From a checkpoint of a small contrastive audio-text model.
Model: 16.1M parameters, log mel input, encoder arch vit, encoder norm layernorm, encoder activation relu, encoder num experts 32, encoder layers 14, encoder width 128, text encoder width 256, text encoder norm layernorm, text encoder activation gelu.
Training: adamw at rate 0.0014, batches of 64.
Data: 184686 training examples, 1.0 epochs.
Rows from block 4 of the text encoder of a small contrastive audio-text model, named by matrix and row number. Rows with one number belong to one neuron. Each number is 500 + 50 x the weight over its row's rms, rounded and kept within 0 to 999. All counts start at 0. Numbers have three digits each.
After each neuron's rows are labels from the 100 texts, of 14976, where the neuron reaches its highest value: "fires on" is the input token at the peak. Only what is clearly more common there than usual is listed. The data: single notes of musical instruments (NSynth).
# fc1: MLP up (text_encoder.blocks.4.mlp.fc1.weight, 1024x256), inputs 128-191
# fc2: MLP down (text_encoder.blocks.4.mlp.fc2.weight, 256x1024, transposed), outputs 128-191

fc1.358:516487545487573432562488531530571540451442584565452517559465543490566512541566560454428545481459421564569414531546510423519417441548479461502411576544480549502407484548587506489562451434503575
fc2.358:478534512473603554542593437568546468445482502460471544510383502575565540564534513519444453493532474552454540522417521467515464566643458509560546460455509516442523385552604589472422465445539449
fires on: "b3"

fc1.741:411468589541535518479518494449566550517449583514482436426497598522569546441530536480451584480425497445512492487561579552494483497497521466516467560478468519528548435585517496548562525498505527
fc2.741:417572413568506588449467488489554436571478446471536411449438607510502460560467468530470521475537512430446491542561417490509553478498569525528396504434423488437529499541546458523508565487559531
fires on: "guitar"

fc1.122:455453494426467427467395449531511496489451434527584482412467508447544462484565466416426555492527434567504503469454522553554427495525408515467463533515536545418538486471546481484554425462427485
fc2.122:525438563495459548513472470454502534490462477519454527532508532462552485415488471454422512466448442490485440576535400527552601486461544417483391581535569499523571444471471522447492429542513470
fires on: "flute"; "f"

fc1.398:500501581575485558424494479493500430500450545514548553514462546532482549468437544518485475449543463430415580436470557409459564491529495464540562385532439564544513574551491452442392587538437478
fc2.398:567500567622487492439519518529481472552436560532470559544434564462437484549476472590557549459530497503464447528521484509532486433532497435556468526455357475474477556525545530558555499471465481
fires on: "<end>"; "velocity"; "127"

fc1.379:444527468413502434532397455428464546571545502562502458550577456516556562561521469450556523523497489460574520528468512555529552526510503414450440474470580405460482521587441476414510541552546426
fc2.379:431555533356483524432510560495492537563517558536540570451480408477474516589465518580459500464455471517435481458529550479529449560513488417464539444515626509496454558468439485466569538469452480
fires on: "b3"; "b5"

fc1.566:520488432412479463436454478441531507530512546451471426578505578419517557485544511499489558503484490425532577490465484462497475528441468417476453483594534489538479534460436495496555574498475489
fc2.566:530426521561473390537492516550534477444541509456420504470415540428492555538417594617535462498455448425444467463530516439472485577450522503494403503518429465538458446517466498516549483479478506
fires on: "guitar"; "<end>"; "c7"

fc1.693:517529573405433427506549508429596451541557576422454432496441482409528492594530589545501475478533542495556527503511474465574447476536429422470404422487466572507499457439475522401558502458465506
fc2.693:495475507469483401544562535529490454477556519529406453557444478423575567460395466557428443460516525498466448561487508563422390568501535448460428422579505549508536472532501554492543496530515543
fires on: "velocity"; "25"; "50"

fc1.480:460506494541488504412417537498474530586580442525568531519492471461493475479588481496443427489460431500512573450506519508562448438542481535548504566552530529453545516434404444451513480486514485
fc2.480:542526487448502560540459484470543536457471524525475548420500555493560421476518438444501517522456532479464538531562519583507518523554456476564502508515418463535497458576554457508559461437447575
fires on: "flute"

fc1.611:515465583470500509441468472573456498607531532520535492539495531527433420563559535470512548531555517525433518465462504583491496479471443443427425488429563418438442550490474443541469529435432437
fc2.611:539483526500497507471555556429536447506537537470445544496449399596436576597515502498565548566466444426475413468451603426441476482570536489504467505470546520487442506461454445404545503522477406
fires on: "g3"

fc1.493:561549502435432550442448502480449559602488566442518549451437573498440515516556546504450604419435520497477550479450490430455450467554431428570391576505419560457486494570587526478559557553472585
fc2.493:423519513439521425492457464511413563450456463525438462537411444565547508472436500576509443553478484517437542446509571457503475553598523442531480425470398440555474485513485582558486432489410477
fires on: "<end>"; "c3"

fc1.699:485445457509535417418407552499482552561535457556500512479479558465515453441596556507447563488536446404545519436474495545541538530418431515505514442503565533438481488534421433529486485534472425
fc2.699:484473561515449450374471513552561424583503591536483476387549502586524493455517464470494539517512489546507553512444482462473566520427479525497487468521490487567387538557497474527539498477459520
fires on: "guitar"

fc1.411:562553474454466454393477545424481474475498519509443453489461572477527428551484503543455465533444578562492448514460516509584550526507551425560593484490539404554543591501551495441525465469571444
fc2.411:480591476523516398452580474495560464576554515557527535435480437557417573596505399556424544526441505518452498409552536510536586448469403478507480581484549458491495565460497478483593573513525533
fires on: "velocity"; "50"

fc1.191:439431501423406468493480568518496587527594520544501572569440489444497522509585567503587545443486482499523495560514553434532437479483438457514441543546472557491429497528414447457488482463395542
fc2.191:536525486516609436511578431427566446471479511438459501472430433426555519613387507494431449496481424412509512444538500484450515540562479483556500511514534489524392512428592423526517569467535467
fires on: "b3"; "a2"

fc1.577:481493532474457502486428540575462554499476589469465522490500543485543541554461466501555565471473551511549583528566518412461449409496452451454428580460556513525541514505411460507525501418452410
fc2.577:560551526550388565525477510526573496421504479434477483490492510487403445578410437467450467434398490534581533519583383402470482460450431527475456429488481595481387436516462526544452469470447537
fires on: "f4"

fc1.340:486571490421516590448468452553428575604521600463569440413446575538529457489556570425556585471541489518494572527495558436491472429471444520555457488404426453501506452519408527472547520457507452
fc2.340:491557419560470558547471445578421435482564503562502462593483521529443441481478499426444547427506444509499540402567445519512556520480491594566455547494457540525508518469545539549502432477528495
fires on: "guitar"

fc1.185:464507513532521437444489484520408553569450551491497504579451509520516463523539513549542452535489425533567521566575448447534496547437524440422542527412543563563522480574558533438469512448548513
fc2.185:566459437530563434608559541512464479488492512479418442611460551589548542426467558476528576540529438475530444580501550502453600473514448508543450560518409546506461478570552579558470555536514467
fires on: "guitar"

fc1.761:518478499455534465535432544509509497539558458424483539537483507532462621517585570505621480478506507548480495506544564529519463513526404411481473442519502502557443514517546393452571597450555444
fc2.761:404442428501604529566496484451480497477435547484530525423482479499473514470489546486425421544494557480525535451523500589556535460555454433455470481479531536503540467429538581509571532455506501
fires on: "g3"

fc1.763:431448522474439440481483445465578482474570471430492467542512557521514423510479551429593489412504489415489497451445545565598570419471505535438544473561549553557428446532465415386577492434546493
fc2.763:541420537530465557523468492488517474411510592568579503451425503547493427495394421542615516520509482407575536459489432510491595433465418476458484419505474594526469446488476451556524473496378536
fires on: "g3"; "g4"

fc1.678:556539576404478524423520532512583521529575443533500422546510529451480535490531535565549494426545491448513484459543528568524470480460463494476385509446549480555421481555480367452539599496518501
fc2.678:556523437517530485518540490492451488473547452583490460533340427446491455584410449567462409511426456530460573517505495440429488555513590540577500557483532580502541473421526551446456533465446449
fires on: "<end>"; "6"

fc1.84:501564584511409480479447458541450464401474418519433491527509538436545380482453502413557511456471547533548501478417535580520537464409477470524493546495580568408535519448436434445521567478457517
fc2.84:596507518541483580437556481517455419536548487534441544525478510533464484433449444477607490414408498460410496556607434509502509529447501466591516468544502500450485494450505513539450492490374448
fires on: "f4"

fc1.500:482545492414578513505578455435562455478444447458498465474534565504581476460571488517561466552540502450478592527565492564492562522411554570442462514460422556586527450456483462449560436500552540
fc2.500:592568477515483511443421522526511569548565555461578567467514513546403499499512493511523443567405555447477466515487491515442478537514496519493479430557546522524446520425519470606549512485494492
fires on: "f"

fc1.607:489521573544524445414441463432468461544550442414468582542570522544455451581429535578504504410530428515512514517422591491585436517507441450440533440553459482576544519524488430591535447504529563
fc2.607:407573584489562504555530462553442478520487514457495508504453471480448444428494533480485538568572526570463494432577412527416566558552503483470559514569436537571519450471502446445528468428427572
fires on: "velocity"; "25"; "50"

fc1.275:538504477497513503508474594440549577442456551449441517529531492543523534551486467515550514538494569461521448485551441468525555532514434512569486442516602515557467525459461554440507526453491440
fc2.275:489483407436517553584508481472596522447436441548535432576494475530483437438505483509519458570527523529446470554467516479517501468528470503547513488570486530455539491467625486526532413485504516
fires on: "<end>"; "50"; "25"

fc1.355:514567421464557551473444512528440591413570448445528528585553414466526492513477510429437569509410543460491569528511458533462511516516552429508383571490591552520491564452516550504443497488389513
fc2.355:594498540452602561460542556442433505418505578635546461562571527422487455462444414496525503493422506468497523487500482519471597569550396518543517543488421516459469503449604487492562527449390476
fires on: "<end>"; "3"

fc1.16:459578511533445569541553467510506484424525480502436458556477474589548498447464534446478441512436542472438522578590533530425543550521533475425551544470481470451460457492438564436411471506471551
fc2.16:552455417448449548585505464549546526455446390528486441459452520465443544525607451593555495574572424449513515564505457484401516599541526502540446469558502558499483435552521462460531420466470458
fires on: "velocity"; "100"; "127"

fc1.567:512469461534492431535457562430513612562502519419512447445520547552470462459521492485536554406449559445515547498512476371446440451545493416502375469589446526584480527563519569492494446405445451
fc2.567:422450501573490491493566479503539504515518488565503549511444525458525512480372557651507469484562440465518520555422426546448462505535485512465518488534489513468542441497514524517427530525602454
fires on: "velocity"; "d"

fc1.124:572581546526483571508465526572503478492455650472534479415506492548525529476472464458491590569532536433479608416453466543592529449439422534533473432526558445533532579527498453522571492431494423
fc2.124:444481506527465442519522520491525537479498488534472456478465535483529427541484556423497503555507448461523489423470445543535466441363527439484445543540593465457433504547443489481566501484444454
fires on: "guitar"

fc1.441:470532573524446540471534507510502536555550437557508476558508561505519418467460459502470543543426463480501531499539579399512533470466470517540406473591432497440445544577422431434423545515438539
fc2.441:532452451435448421446493438494486495582468435496517526610560564532489452529509500524457495469468461444533485507540431501545456596481517509495492489537484503406499561573463430406484498517517546
fires on: "guitar"

fc1.731:502551548489413472390453531537559590473422484505475436531544552506528540535472573467445449420442469493524442559497558512503465472479570453442443564461513557570559593443543465521492568520442552
fc2.731:401458538457458480563594429443433506448522512477563545545411480539606456543447508545532539536573516465537441469539546481568457479529568483527520541500471535536495565492523469550452540443537525
fires on: "b3"; "b5"; "f2"

fc1.631:564515515526528540512563558551440543525471522515453486577516456478523460451578526480478465398423508400479514464444423577493548525500500471525471561438473449462495552550508560508455550466540532
fc2.631:547571597432550459453555506425536509487400475614425510564554469577564515536425477469405466460500534452562463496447475518494488525450456573570502579452423529460557452524478492472457505433407494
fires on: "e5"; "<end>"; "f6"

fc1.655:518430455437573496455426472397499519446524462536511478457497519413450426571524537356469497392496563559520447506513429570538464444409485428444520475528534479448491459441524478545478551457415487
fc2.655:624499455569514470404535515494526433444394573555539520482482466522429493516433428474597527469476457564476477520506522506515574490492407457467535508503532548578533474472580439567454513537491509
fires on: "f4"; "g4"; "c7"

fc1.602:583507474499534484396430517540452581475464517489531529547488523518570416523500557481578534492466482526476531635488447441518520507484483439467418528519518483486569441475522512476401555426511464
fc2.602:575481589508427599512559426525507436444442510498529552566551475510418503445478474470505480470467530447459563495493518443471491501447404537448544428531418550579490475447513513553431388532454497
fires on: "f4"; "g4"

fc1.111:412443603465470440436476557580501528504565502445590483440511529547425477487462536441510451459430568499535524509449455459501485411492556433473496540542444406563525476511417435536551443430454436
fc2.111:497506450511457457459401479528601528494484515507533514436438524510521587476456479496533547565497478450447564471402467499511541522512421502465570420552654522538514538520534471485440519401524502
fires on: "b3"; "b2"; "f7"

fc1.229:482464467468469535505588543469571540614560561445525558452475495572513625459545576428540567470555473433548533475568492464498427416394477479477387453570490403447499492465407429438512502438487440
fc2.229:596484477494584415399461561434484426487506613482560581535500441488514436509485511393478557484514546498571505529505457462569469463482500508544568527479594429528395542532603505521519498358468491
fires on: "b3"; "b2"

fc1.754:560538490417494432428463498453579602473457561404479561437526461435509507479442559418532558547437500553458487613483451576491527522444464437533530548512495573576428468550507482517457463449519447
fc2.754:557442494564406574545430448467549491469543533419495464470400528550417501559508523478556551461420480428397487432471455391530539452446441465555534374454456446536426458467470529566576463510470524
fires on: "f"

fc1.99:496549511466416510397441479426580555506578482469534519549463583459555508542531565529538559429513424484580483452521567465527411424471409400483556424440447516587551477458468530515380581484489529
fc2.99:447547527479514447421504484467521576499475481544487594550490533567458465584565532469562499461490523539430468568573500431446467439559425437377568501558447421513494444527427583447564618469520417
fires on: "e5"; "1"