From a checkpoint of a small contrastive audio-text model.
Model: encoder arch vit, encoder moe soft.
Training: adamw at rate 0.0014, 2800 steps, batches of 64.
Data: trained on single notes of musical instruments (NSynth), 184686 training examples.
Rows from block 5 of the text encoder of a small contrastive audio-text model, named by matrix and row number. Rows with one number belong to one neuron. Each number is 128 + 24 x the weight over its row's rms, rounded and kept within 0 to 255. All counts start at 0. After the name is the row's rms in percent of the matrix's.
After each neuron's rows are labels from the 100 texts, of 14976, where the neuron reaches its highest value: "tokens" is the input token at the peak. Only what is clearly more common there than usual is listed. The data: single notes of musical instruments (NSynth).
# fc1: MLP up (text_encoder.blocks.5.mlp.fc1.weight, 1024x256), inputs 104-155
# fc2: MLP down (text_encoder.blocks.5.mlp.fc2.weight, 256x1024, transposed), outputs 104-155

fc1.636 088 [121 162 164 152 131 133 123 108 116 119 104 112 142  95 129 165 108 110 140 132 107 143 148 138  89 114 141 149 148 162 117 119 126 118 127 137 159 107 172 108 128 147 124 145 117 100 128 171 124 106  99  92]
fc2.636 075 [ 97 100 119  99 103 103 118 111 122 166 124 143  92 130 162 113 156 120 140 122 109 152  86 149 163  80 128  98  97 111 126 100  93 126 129 121  91 120 151 115 125 132  99  99 161 159 134 167 144 136 111 130]
tokens: "4"

fc1.763 104 [148 137 130 106 172  88 159  95 121 164 162 127 150 139  97  96 107  91 100 141 142 117 163 165 118 131 121 124 125  93 105  92 125  99 120 134 132 120 167 105 133 107 131 102 134 125 147 116 120 102 129 125]
fc2.763 093 [163 103 120 109 154 140 101 166 127 128 154 167 158 123 160  97 134  85  98  97  90 122 122 112 116 124 132 152  90 163 152 151 124 137 153 134 143 150  95  85 115 143 120  83 109 161 146 140  87 135 134 131]
tokens: "f"; "7"; "c7"; "0"

fc1.515 091 [103 106 148 109 103 149 125 133  98 146 154 106 120 136 145 155 139 133 165 101 112  92 160 162 157 174 126  86 157 124  83 128 142 118 127 151 171 155 163  96 128 161 103 158 163  85 162 110 119 143 107 141]
fc2.515 075 [137 119 136 164 136 165 165 104  88  88  94 167 104 160 109  78  96 153 163  93  92 184 152  78 144 112 111 118 171 126 150  84 140 116 150 106  83 118 102  78 121 146 108 115 142 133 119  97 159 103  79 126]
tokens: "<end>"; "4"; "g4"; "g5"

fc1.41 087 [135 129 110 116 150 101 146  90 132 116 121 135 106 167 105 159 113 146 134 127  80  93 148 169 148 165 113 139  84  94  71 114 165 101  87 105 106 101 122 120 162 116 132 122 105 118 131 136 121 155 120  82]
fc2.41 088 [114 116 129 130 125 154 145 121 142 159 121 140 159 129 104 128 121 128 125  88 107  87 132 125 132 119 104 124 153 150  95 158 149 130 169  93 147 134 117 129 139 110 112 119  94 148 100 144  87  72  72 166]
tokens: "f"; "f6"; "e3"

fc1.359 092 [166 123 100 140 109 161  83  97 136 162 147 125 165 127  92 126 104 142 101 147 119 138  90 174 100 156 146 155 132 117  80 167 173  78 157 159  95 145 131 160 127 138 132 148 168 165 141  84 118 145 106 126]
fc2.359 081 [126 109 145 153 128 148 106 106  79 138 158 120 111 116 122 134  95 114 102 124 109 161 154  85 155 113  95 128 125 123  75 125  99 127  73  90 131  87 133 136 156 117 140 159 122 101 136 120 131 118  79  96]
tokens: "4"; "3"

fc1.434 083 [123 126 147 140 122 146 147 147 125  85 138 143 156  94 114 158 166 103 101 169 162 125 155 113 127  89 116 103 148 148 102 127 163 144 122 163 140 114 120 106 112  98 144  86 142 109 104 136 142  84 153 161]
fc2.434 077 [100 178 154 136 153 120 171  95 133  90 126 153 149 126 118 125 119 150 155  93  79 131  89 150 130 116 107 114 140 145 166 130 160 116 126 186 107 112  92 112  89 139 132 136 153 130 124 103 139 132 117 110]
tokens: "f2"; "b1"; "1"; "2"

fc1.281 082 [110 125  95  95 154 109 122 169 135 138 112 169 160 156 160 126  95 102  95 149 171 135 121  97 150 137  96 103 147 148 157 129  88 106 165 161 150 132 163 159 149 115 154  95 114 159 166 152 123 116 110 149]
fc2.281 074 [135 141 103 167 134  85  97 130  99 155 107 145 130 150 112  99  92 130 155 101 138 125 122 128 126  84 158 138 149 164 124 150 104 129 143 126 111 154  93  96 107 169 108 170 100 154 126 119 124 130  97 145]
tokens: "mallet"

fc1.523 085 [105 117 113 142  91 173 145 161 120 106 161 105 125 120 108 124  92 136 159 107 113 138 129 157  93 153 136 158 115 154 151 120 104 115 124 141 102  98 129 132 103 125  84 146 112 134 142 164 109 133 107 133]
fc2.523 071 [138 164 132 108 168 140 115 112 147 139 135 139 121 160 172 112 160 165 155  97 163 132  90 138 119 156  89 155 141 123 117 122 110  96 133 163 133  78 139 169 176 115 122  96 133 126 103 102 164 116 153 123]
tokens: "<end>"; "d4"; "50"

fc1.226 095 [112 122 177 145 142 143 125 136 152  90 118 116 128 126  82 119 179 129 166 153 100 161 144 134 125 141 152 128  98 124  81 115 146 102 151 108 141 124 162 109 113 138 124  92 167 152 112 149 119 130 134  81]
fc2.226 081 [105  77 167 107 125 112 136 115 106 150 149  94  99 163 161 130 102 100 180 119 101 133 103 106 150 106 157 131 153 187 137 155 152 120 172  97  91 111 124 133 123 137  87 110 108 137 118 159  94 124 137 151]
tokens: "4"; "b4"

fc1.331 115 [138  98 122 147  98 157 106 155 124 160 117 148 106 106 108 162 130 138 148 162 186 160 103 146 147 157 151 133 130 105 115 136 120  99 144 111 147 141 116 118 122  92 150 165 103 129 138 152 132 146 128 139]
fc2.331 132 [158 129 100 127  71 140 140 124 116 143 139 159 133 105  93 176 122 146 116 163 166 142  83 130 129 134 112  87 146 126 147 191 155 115 106 123 110  99  68 151  99 128 134 116 125 136 146 168 145 150 101 132]
tokens: "<end>"; "velocity"; "75"

fc1.148 112 [166 124 112 129 109 122 144  96 133 152 109 116 100 154 145 147 144 164 152 112 122 157 138 109 166 134 113 110 103  77 128  97 191 150 147 114 158 130 138 123 116 117 126 148 110 133 161 139 149 149 141  88]
fc2.148 117 [149 123 155 138  91 118 102 148 136 115 126 144 101 103 130 134 108 140 147 161 171 119 122 101 122 119 152 144 134  98 125  97 164 141 107 129 108 155 143 115 170 128 152 131 153 171 173  76 164 137 107 174]
tokens: "mallet"

fc1.30 087 [133 149  81 147  82 143 105  86 101  89 132 106 143 142  95  93 161 130 160 166 132 154  96 130 162 107 113 160  96 150 119 109 110 161  94 144 114 116 129 126 108 115 116 124 101 135 135 133 102 155 159 150]
fc2.30 075 [ 99  97 106 107 104 157 151 123 157 152 162 149 157 150 132 112 144 125 134 120 136 152 114 113 129 125 160 105 157  96 127 129 143 120  96  89 127 146 136 145 158 143 155 139 162 125 151 130 120 148 158 120]
tokens: "mallet"; "7"

fc1.411 089 [ 98 128 169 136 146 141 115 156 159 149 129 128 153 152  85 110 135 160  93 133 157 117 149 130 134  98 106 156 128 143 131 159 129 141 148 133 142 145 163 156 121 152  88  75 114 133 104 121 161 116 136 150]
fc2.411 072 [144 124 129 143 115 108 121 112 155 144 133 102 116 130 140 112 138 124  85  86  97 159  99 111 163  91 166 154 104 103 149 142 120 164 144  77  96 130  96 169 159 126 113 124 125 103 100 119 122 126 137  75]
tokens: "f"; "25"

fc1.0 094 [162 169 140 162  78 144 154 148 174 124 123 113  96 121 117 106 158 157 154  86 161 123 121 103 121 146 109 105 120 129 133  91 145 101 125 171 135  94 161 143 134 107 121  78 105 186  86 141  92 184 133  97]
fc2.0 084 [105 111 134 147 132 123 171 125 144 115 135 110 154 111 124 147 151 148 143 161 151 146 118 149  82 118 133 134 137 150 166 161  99  95 155 125 146 168 124 121 126 112 113 121 153 142  95 100 136 142 100 164]
tokens: "g3"; "<end>"

fc1.586 082 [168 121 130 110 126 140 110 141 138  99 137 152 159 105 123 145 153 158 143 133 135 146 101 164  91 161 161  83 162  96 165  81 126 133 151  94  96 143 170  81 155 168  87 132 141 163 166 110 125 154 143 127]
fc2.586 077 [131 113 122 102 162 105 149 161 172 122 154 153  92 141  90 101 143 142 159 155 111 101 107 109 103 106 108 158 109 174 160 173 148 129 108 159 108  95 140 122 150 194 124 136 107 146 136 145 117 134 104 133]
tokens: "f2"; "e2"

fc1.128 090 [162 134 171  93  83 122  90 140 116 139 140 107 141 120 134 104 153 137 116 104 126 140 114 117 104 170 105 106 111 121 100 116 167 145 147 139 176 125 151 104 142 168  90  90 152 176  99 133 123 129 113 139]
fc2.128 086 [141 118 154  98 154 106 133 132 123 100 152  79  92 105 155 141 153 117 130 128 158 127 128 164 122 126 144 154 112 112 149 119 131 128 119 106 124 173 134  95 163 155 127  80 162 155 108 125 109 105 172 112]
tokens: "g3"

fc1.210 105 [175 142 149 110  95 147 114 143 160 143  83 106 139 128 127 136 107 135 119 115 138 144 170 164 121 159 124 113 113 127 112 116 159 121 161 115 172 123 117 113 123 193 122  90 151 135 145 141 154 129 115 138]
fc2.210 095 [117 115 193 139 110 149 139 117 161  91 162 105  81 129 113 131 110 109 139 126 134  66 104 147  93 159 160 169 163 118 140 123 116  93 130 138 159 156 141 122 162 113 129 121 103 118 163 101 151  90 123 152]
tokens: "g3"

fc1.462 088 [123 126  91 112  83 159 109 106 131 111 163 116  97 169 154 110  96  99 161 134 156 122 109 128 108 162 100  92 147 118 157 162 131  93 113 136 140 142 116 149 157 148 159 154 100 144 124 107 159 103 144 109]
fc2.462 080 [126 130 112  73 146 104 104 112 101 157  93 144 145 120 154 143 116 131 147 133 163 116 145 107 103  98 138  99 122 164 132 111 148 139 140 139 155 134 126 158 139 104 118  66 144 127  97 131 156  82 173 136]
tokens: "g3"; "e3"; "f4"; "g2"

fc1.714 097 [129 121 105 163 129 149 143  86 151  84 129 104 117 144 131 131 150 125 138 104 138 130 148 121 117 110 135 107 123 152 131 141 150 126  98 112 143 144 136 136 156 117 102 146  99 174 112 135 123 135 115 112]
fc2.714 092 [ 74 128  97 110 137 143 128 128 148 114 101 153 145 111 106  93  98 113 106 130 106 131  82 151 130 110 125 158 187 117 161 190 139 154 107 164 147 111  91 111 118  84  85 104 121 129 141 156 146 103  83 165]
tokens: "f"; "<end>"; "#"; "127"

fc1.47 090 [134 104 176 103 114 153 112 101 151 120 102 126 162 105 143 169 149 151 143 131 167 117 142 138 120 158 133 161 119  88  86 118 126 132 157 182 127  96 138 131 147 106 140 150 109 131  83 109 114 113 160 100]
fc2.47 085 [132 109 110 140 156 164 122 128 185 144 147  83 143 106 160 145 144 110 100  96 160 148 156 157 164 126 139 161 107 148 130 154 157  88 131 129 122 191 146 127 132 160 116 137 152 104 108 144  96  90 160 143]
tokens: "g3"; "f2"; "g2"; "1"

fc1.144 084 [151 113 124 159 131 136 110 153 173 115 153 145 103 136 137 116 126 128 107 180 101 112 119  93 140 132 115 141 120 158  78 151 114 100 113 136 160 164 172 146 126 132 128 164 142  96 131 115 121 136 166 116]
fc2.144 072 [ 92 124 161 106 132  79 109 134 149 106  93 154  98 129 121 167 143 119  95 101 113 146 102  66 123  90 101 134 156 154  92 154 147 108 160 117 113 161 157 134 141 126 139 145 154  90  94  98 125 130 108 117]
tokens: "f"

fc1.7 106 [142 137 173 108 148 104 162 133 156 178 132 131 111  91 137 146 100 117 114 116 130 130 118 129 119 140 168 147 105 136 148 149  87 156 102 122 150 136 114 130 127 142 152 147  95 125 152 153 178 114 108  79]
fc2.7 101 [114 158 110 102 100 114 166 181 131 121 152 137 106 111  95 138 152 129 111 163 148 149 115 102 127 162 134 165 166 130 157 144 104 118  93 143 123 124  70 116 137 126 191 128 153 178 131 126 140 156  97 150]
tokens: "<end>"

fc1.299 093 [118 137 114 159 141 137 154 153 180 109 116 162 166 100 135 112 100  97 122 149 158 130  95 154 124 166 128 167 120 104 147 137 138  95 107 154 184 144 121 143 150 160 115 148 155 148 146 133 124 106 152 111]
fc2.299 095 [127 155  97  89 103 122 106 179 140 120 155 141 113 109 108 150 144 148 103 142 121 159  96 172 160 152 136 145 178 113 187 151 132 158 141 137 101  79  51 134 106 121 118  94  90 175 109 138 144 126  99 120]
tokens: "<end>"; "3"

fc1.751 093 [164  93 121 120 131  89 136 139 122 169 101 133 136 123  82 134 151  96  90  99 131 103 127 176 140 158 116 160 146 117 119  92 129  74 128 131 145 106 114 139 102 127 138  95 167  91 101 162 127 138 133 141]
fc2.751 083 [101 143  89 136 141 149  97 154 120 109 113  92 111 128 138 151  89 143 112 123 135 165 147 164 115 133 153 146 102 103 127 140  83 144 113  87 124 141 108 144 118 122 162 144 108 133 116 145 128 106 134 111]
tokens: "<end>"; "1"

fc1.44 101 [165 129 146 122  69 123 100  96 135 122 127 154 145 129 173 153 106 169 151 144 149 171 150 107 151 157  95 141 105 108  94 129 115 128 129 134 131 152  99 133 166 175 125 166  96 141 109  93 134 167 118 115]
fc2.44 108 [134 106 132 115  83 111 152 129 151 125 155 121  95 108 142 139 148  93 144 106 148 105 129 152 104 131 112 156 141 181 116  86 125 114 149  88 141 114 139 129 151 132 133 142 140 171 151 106 140  75 112 112]
tokens: "<end>"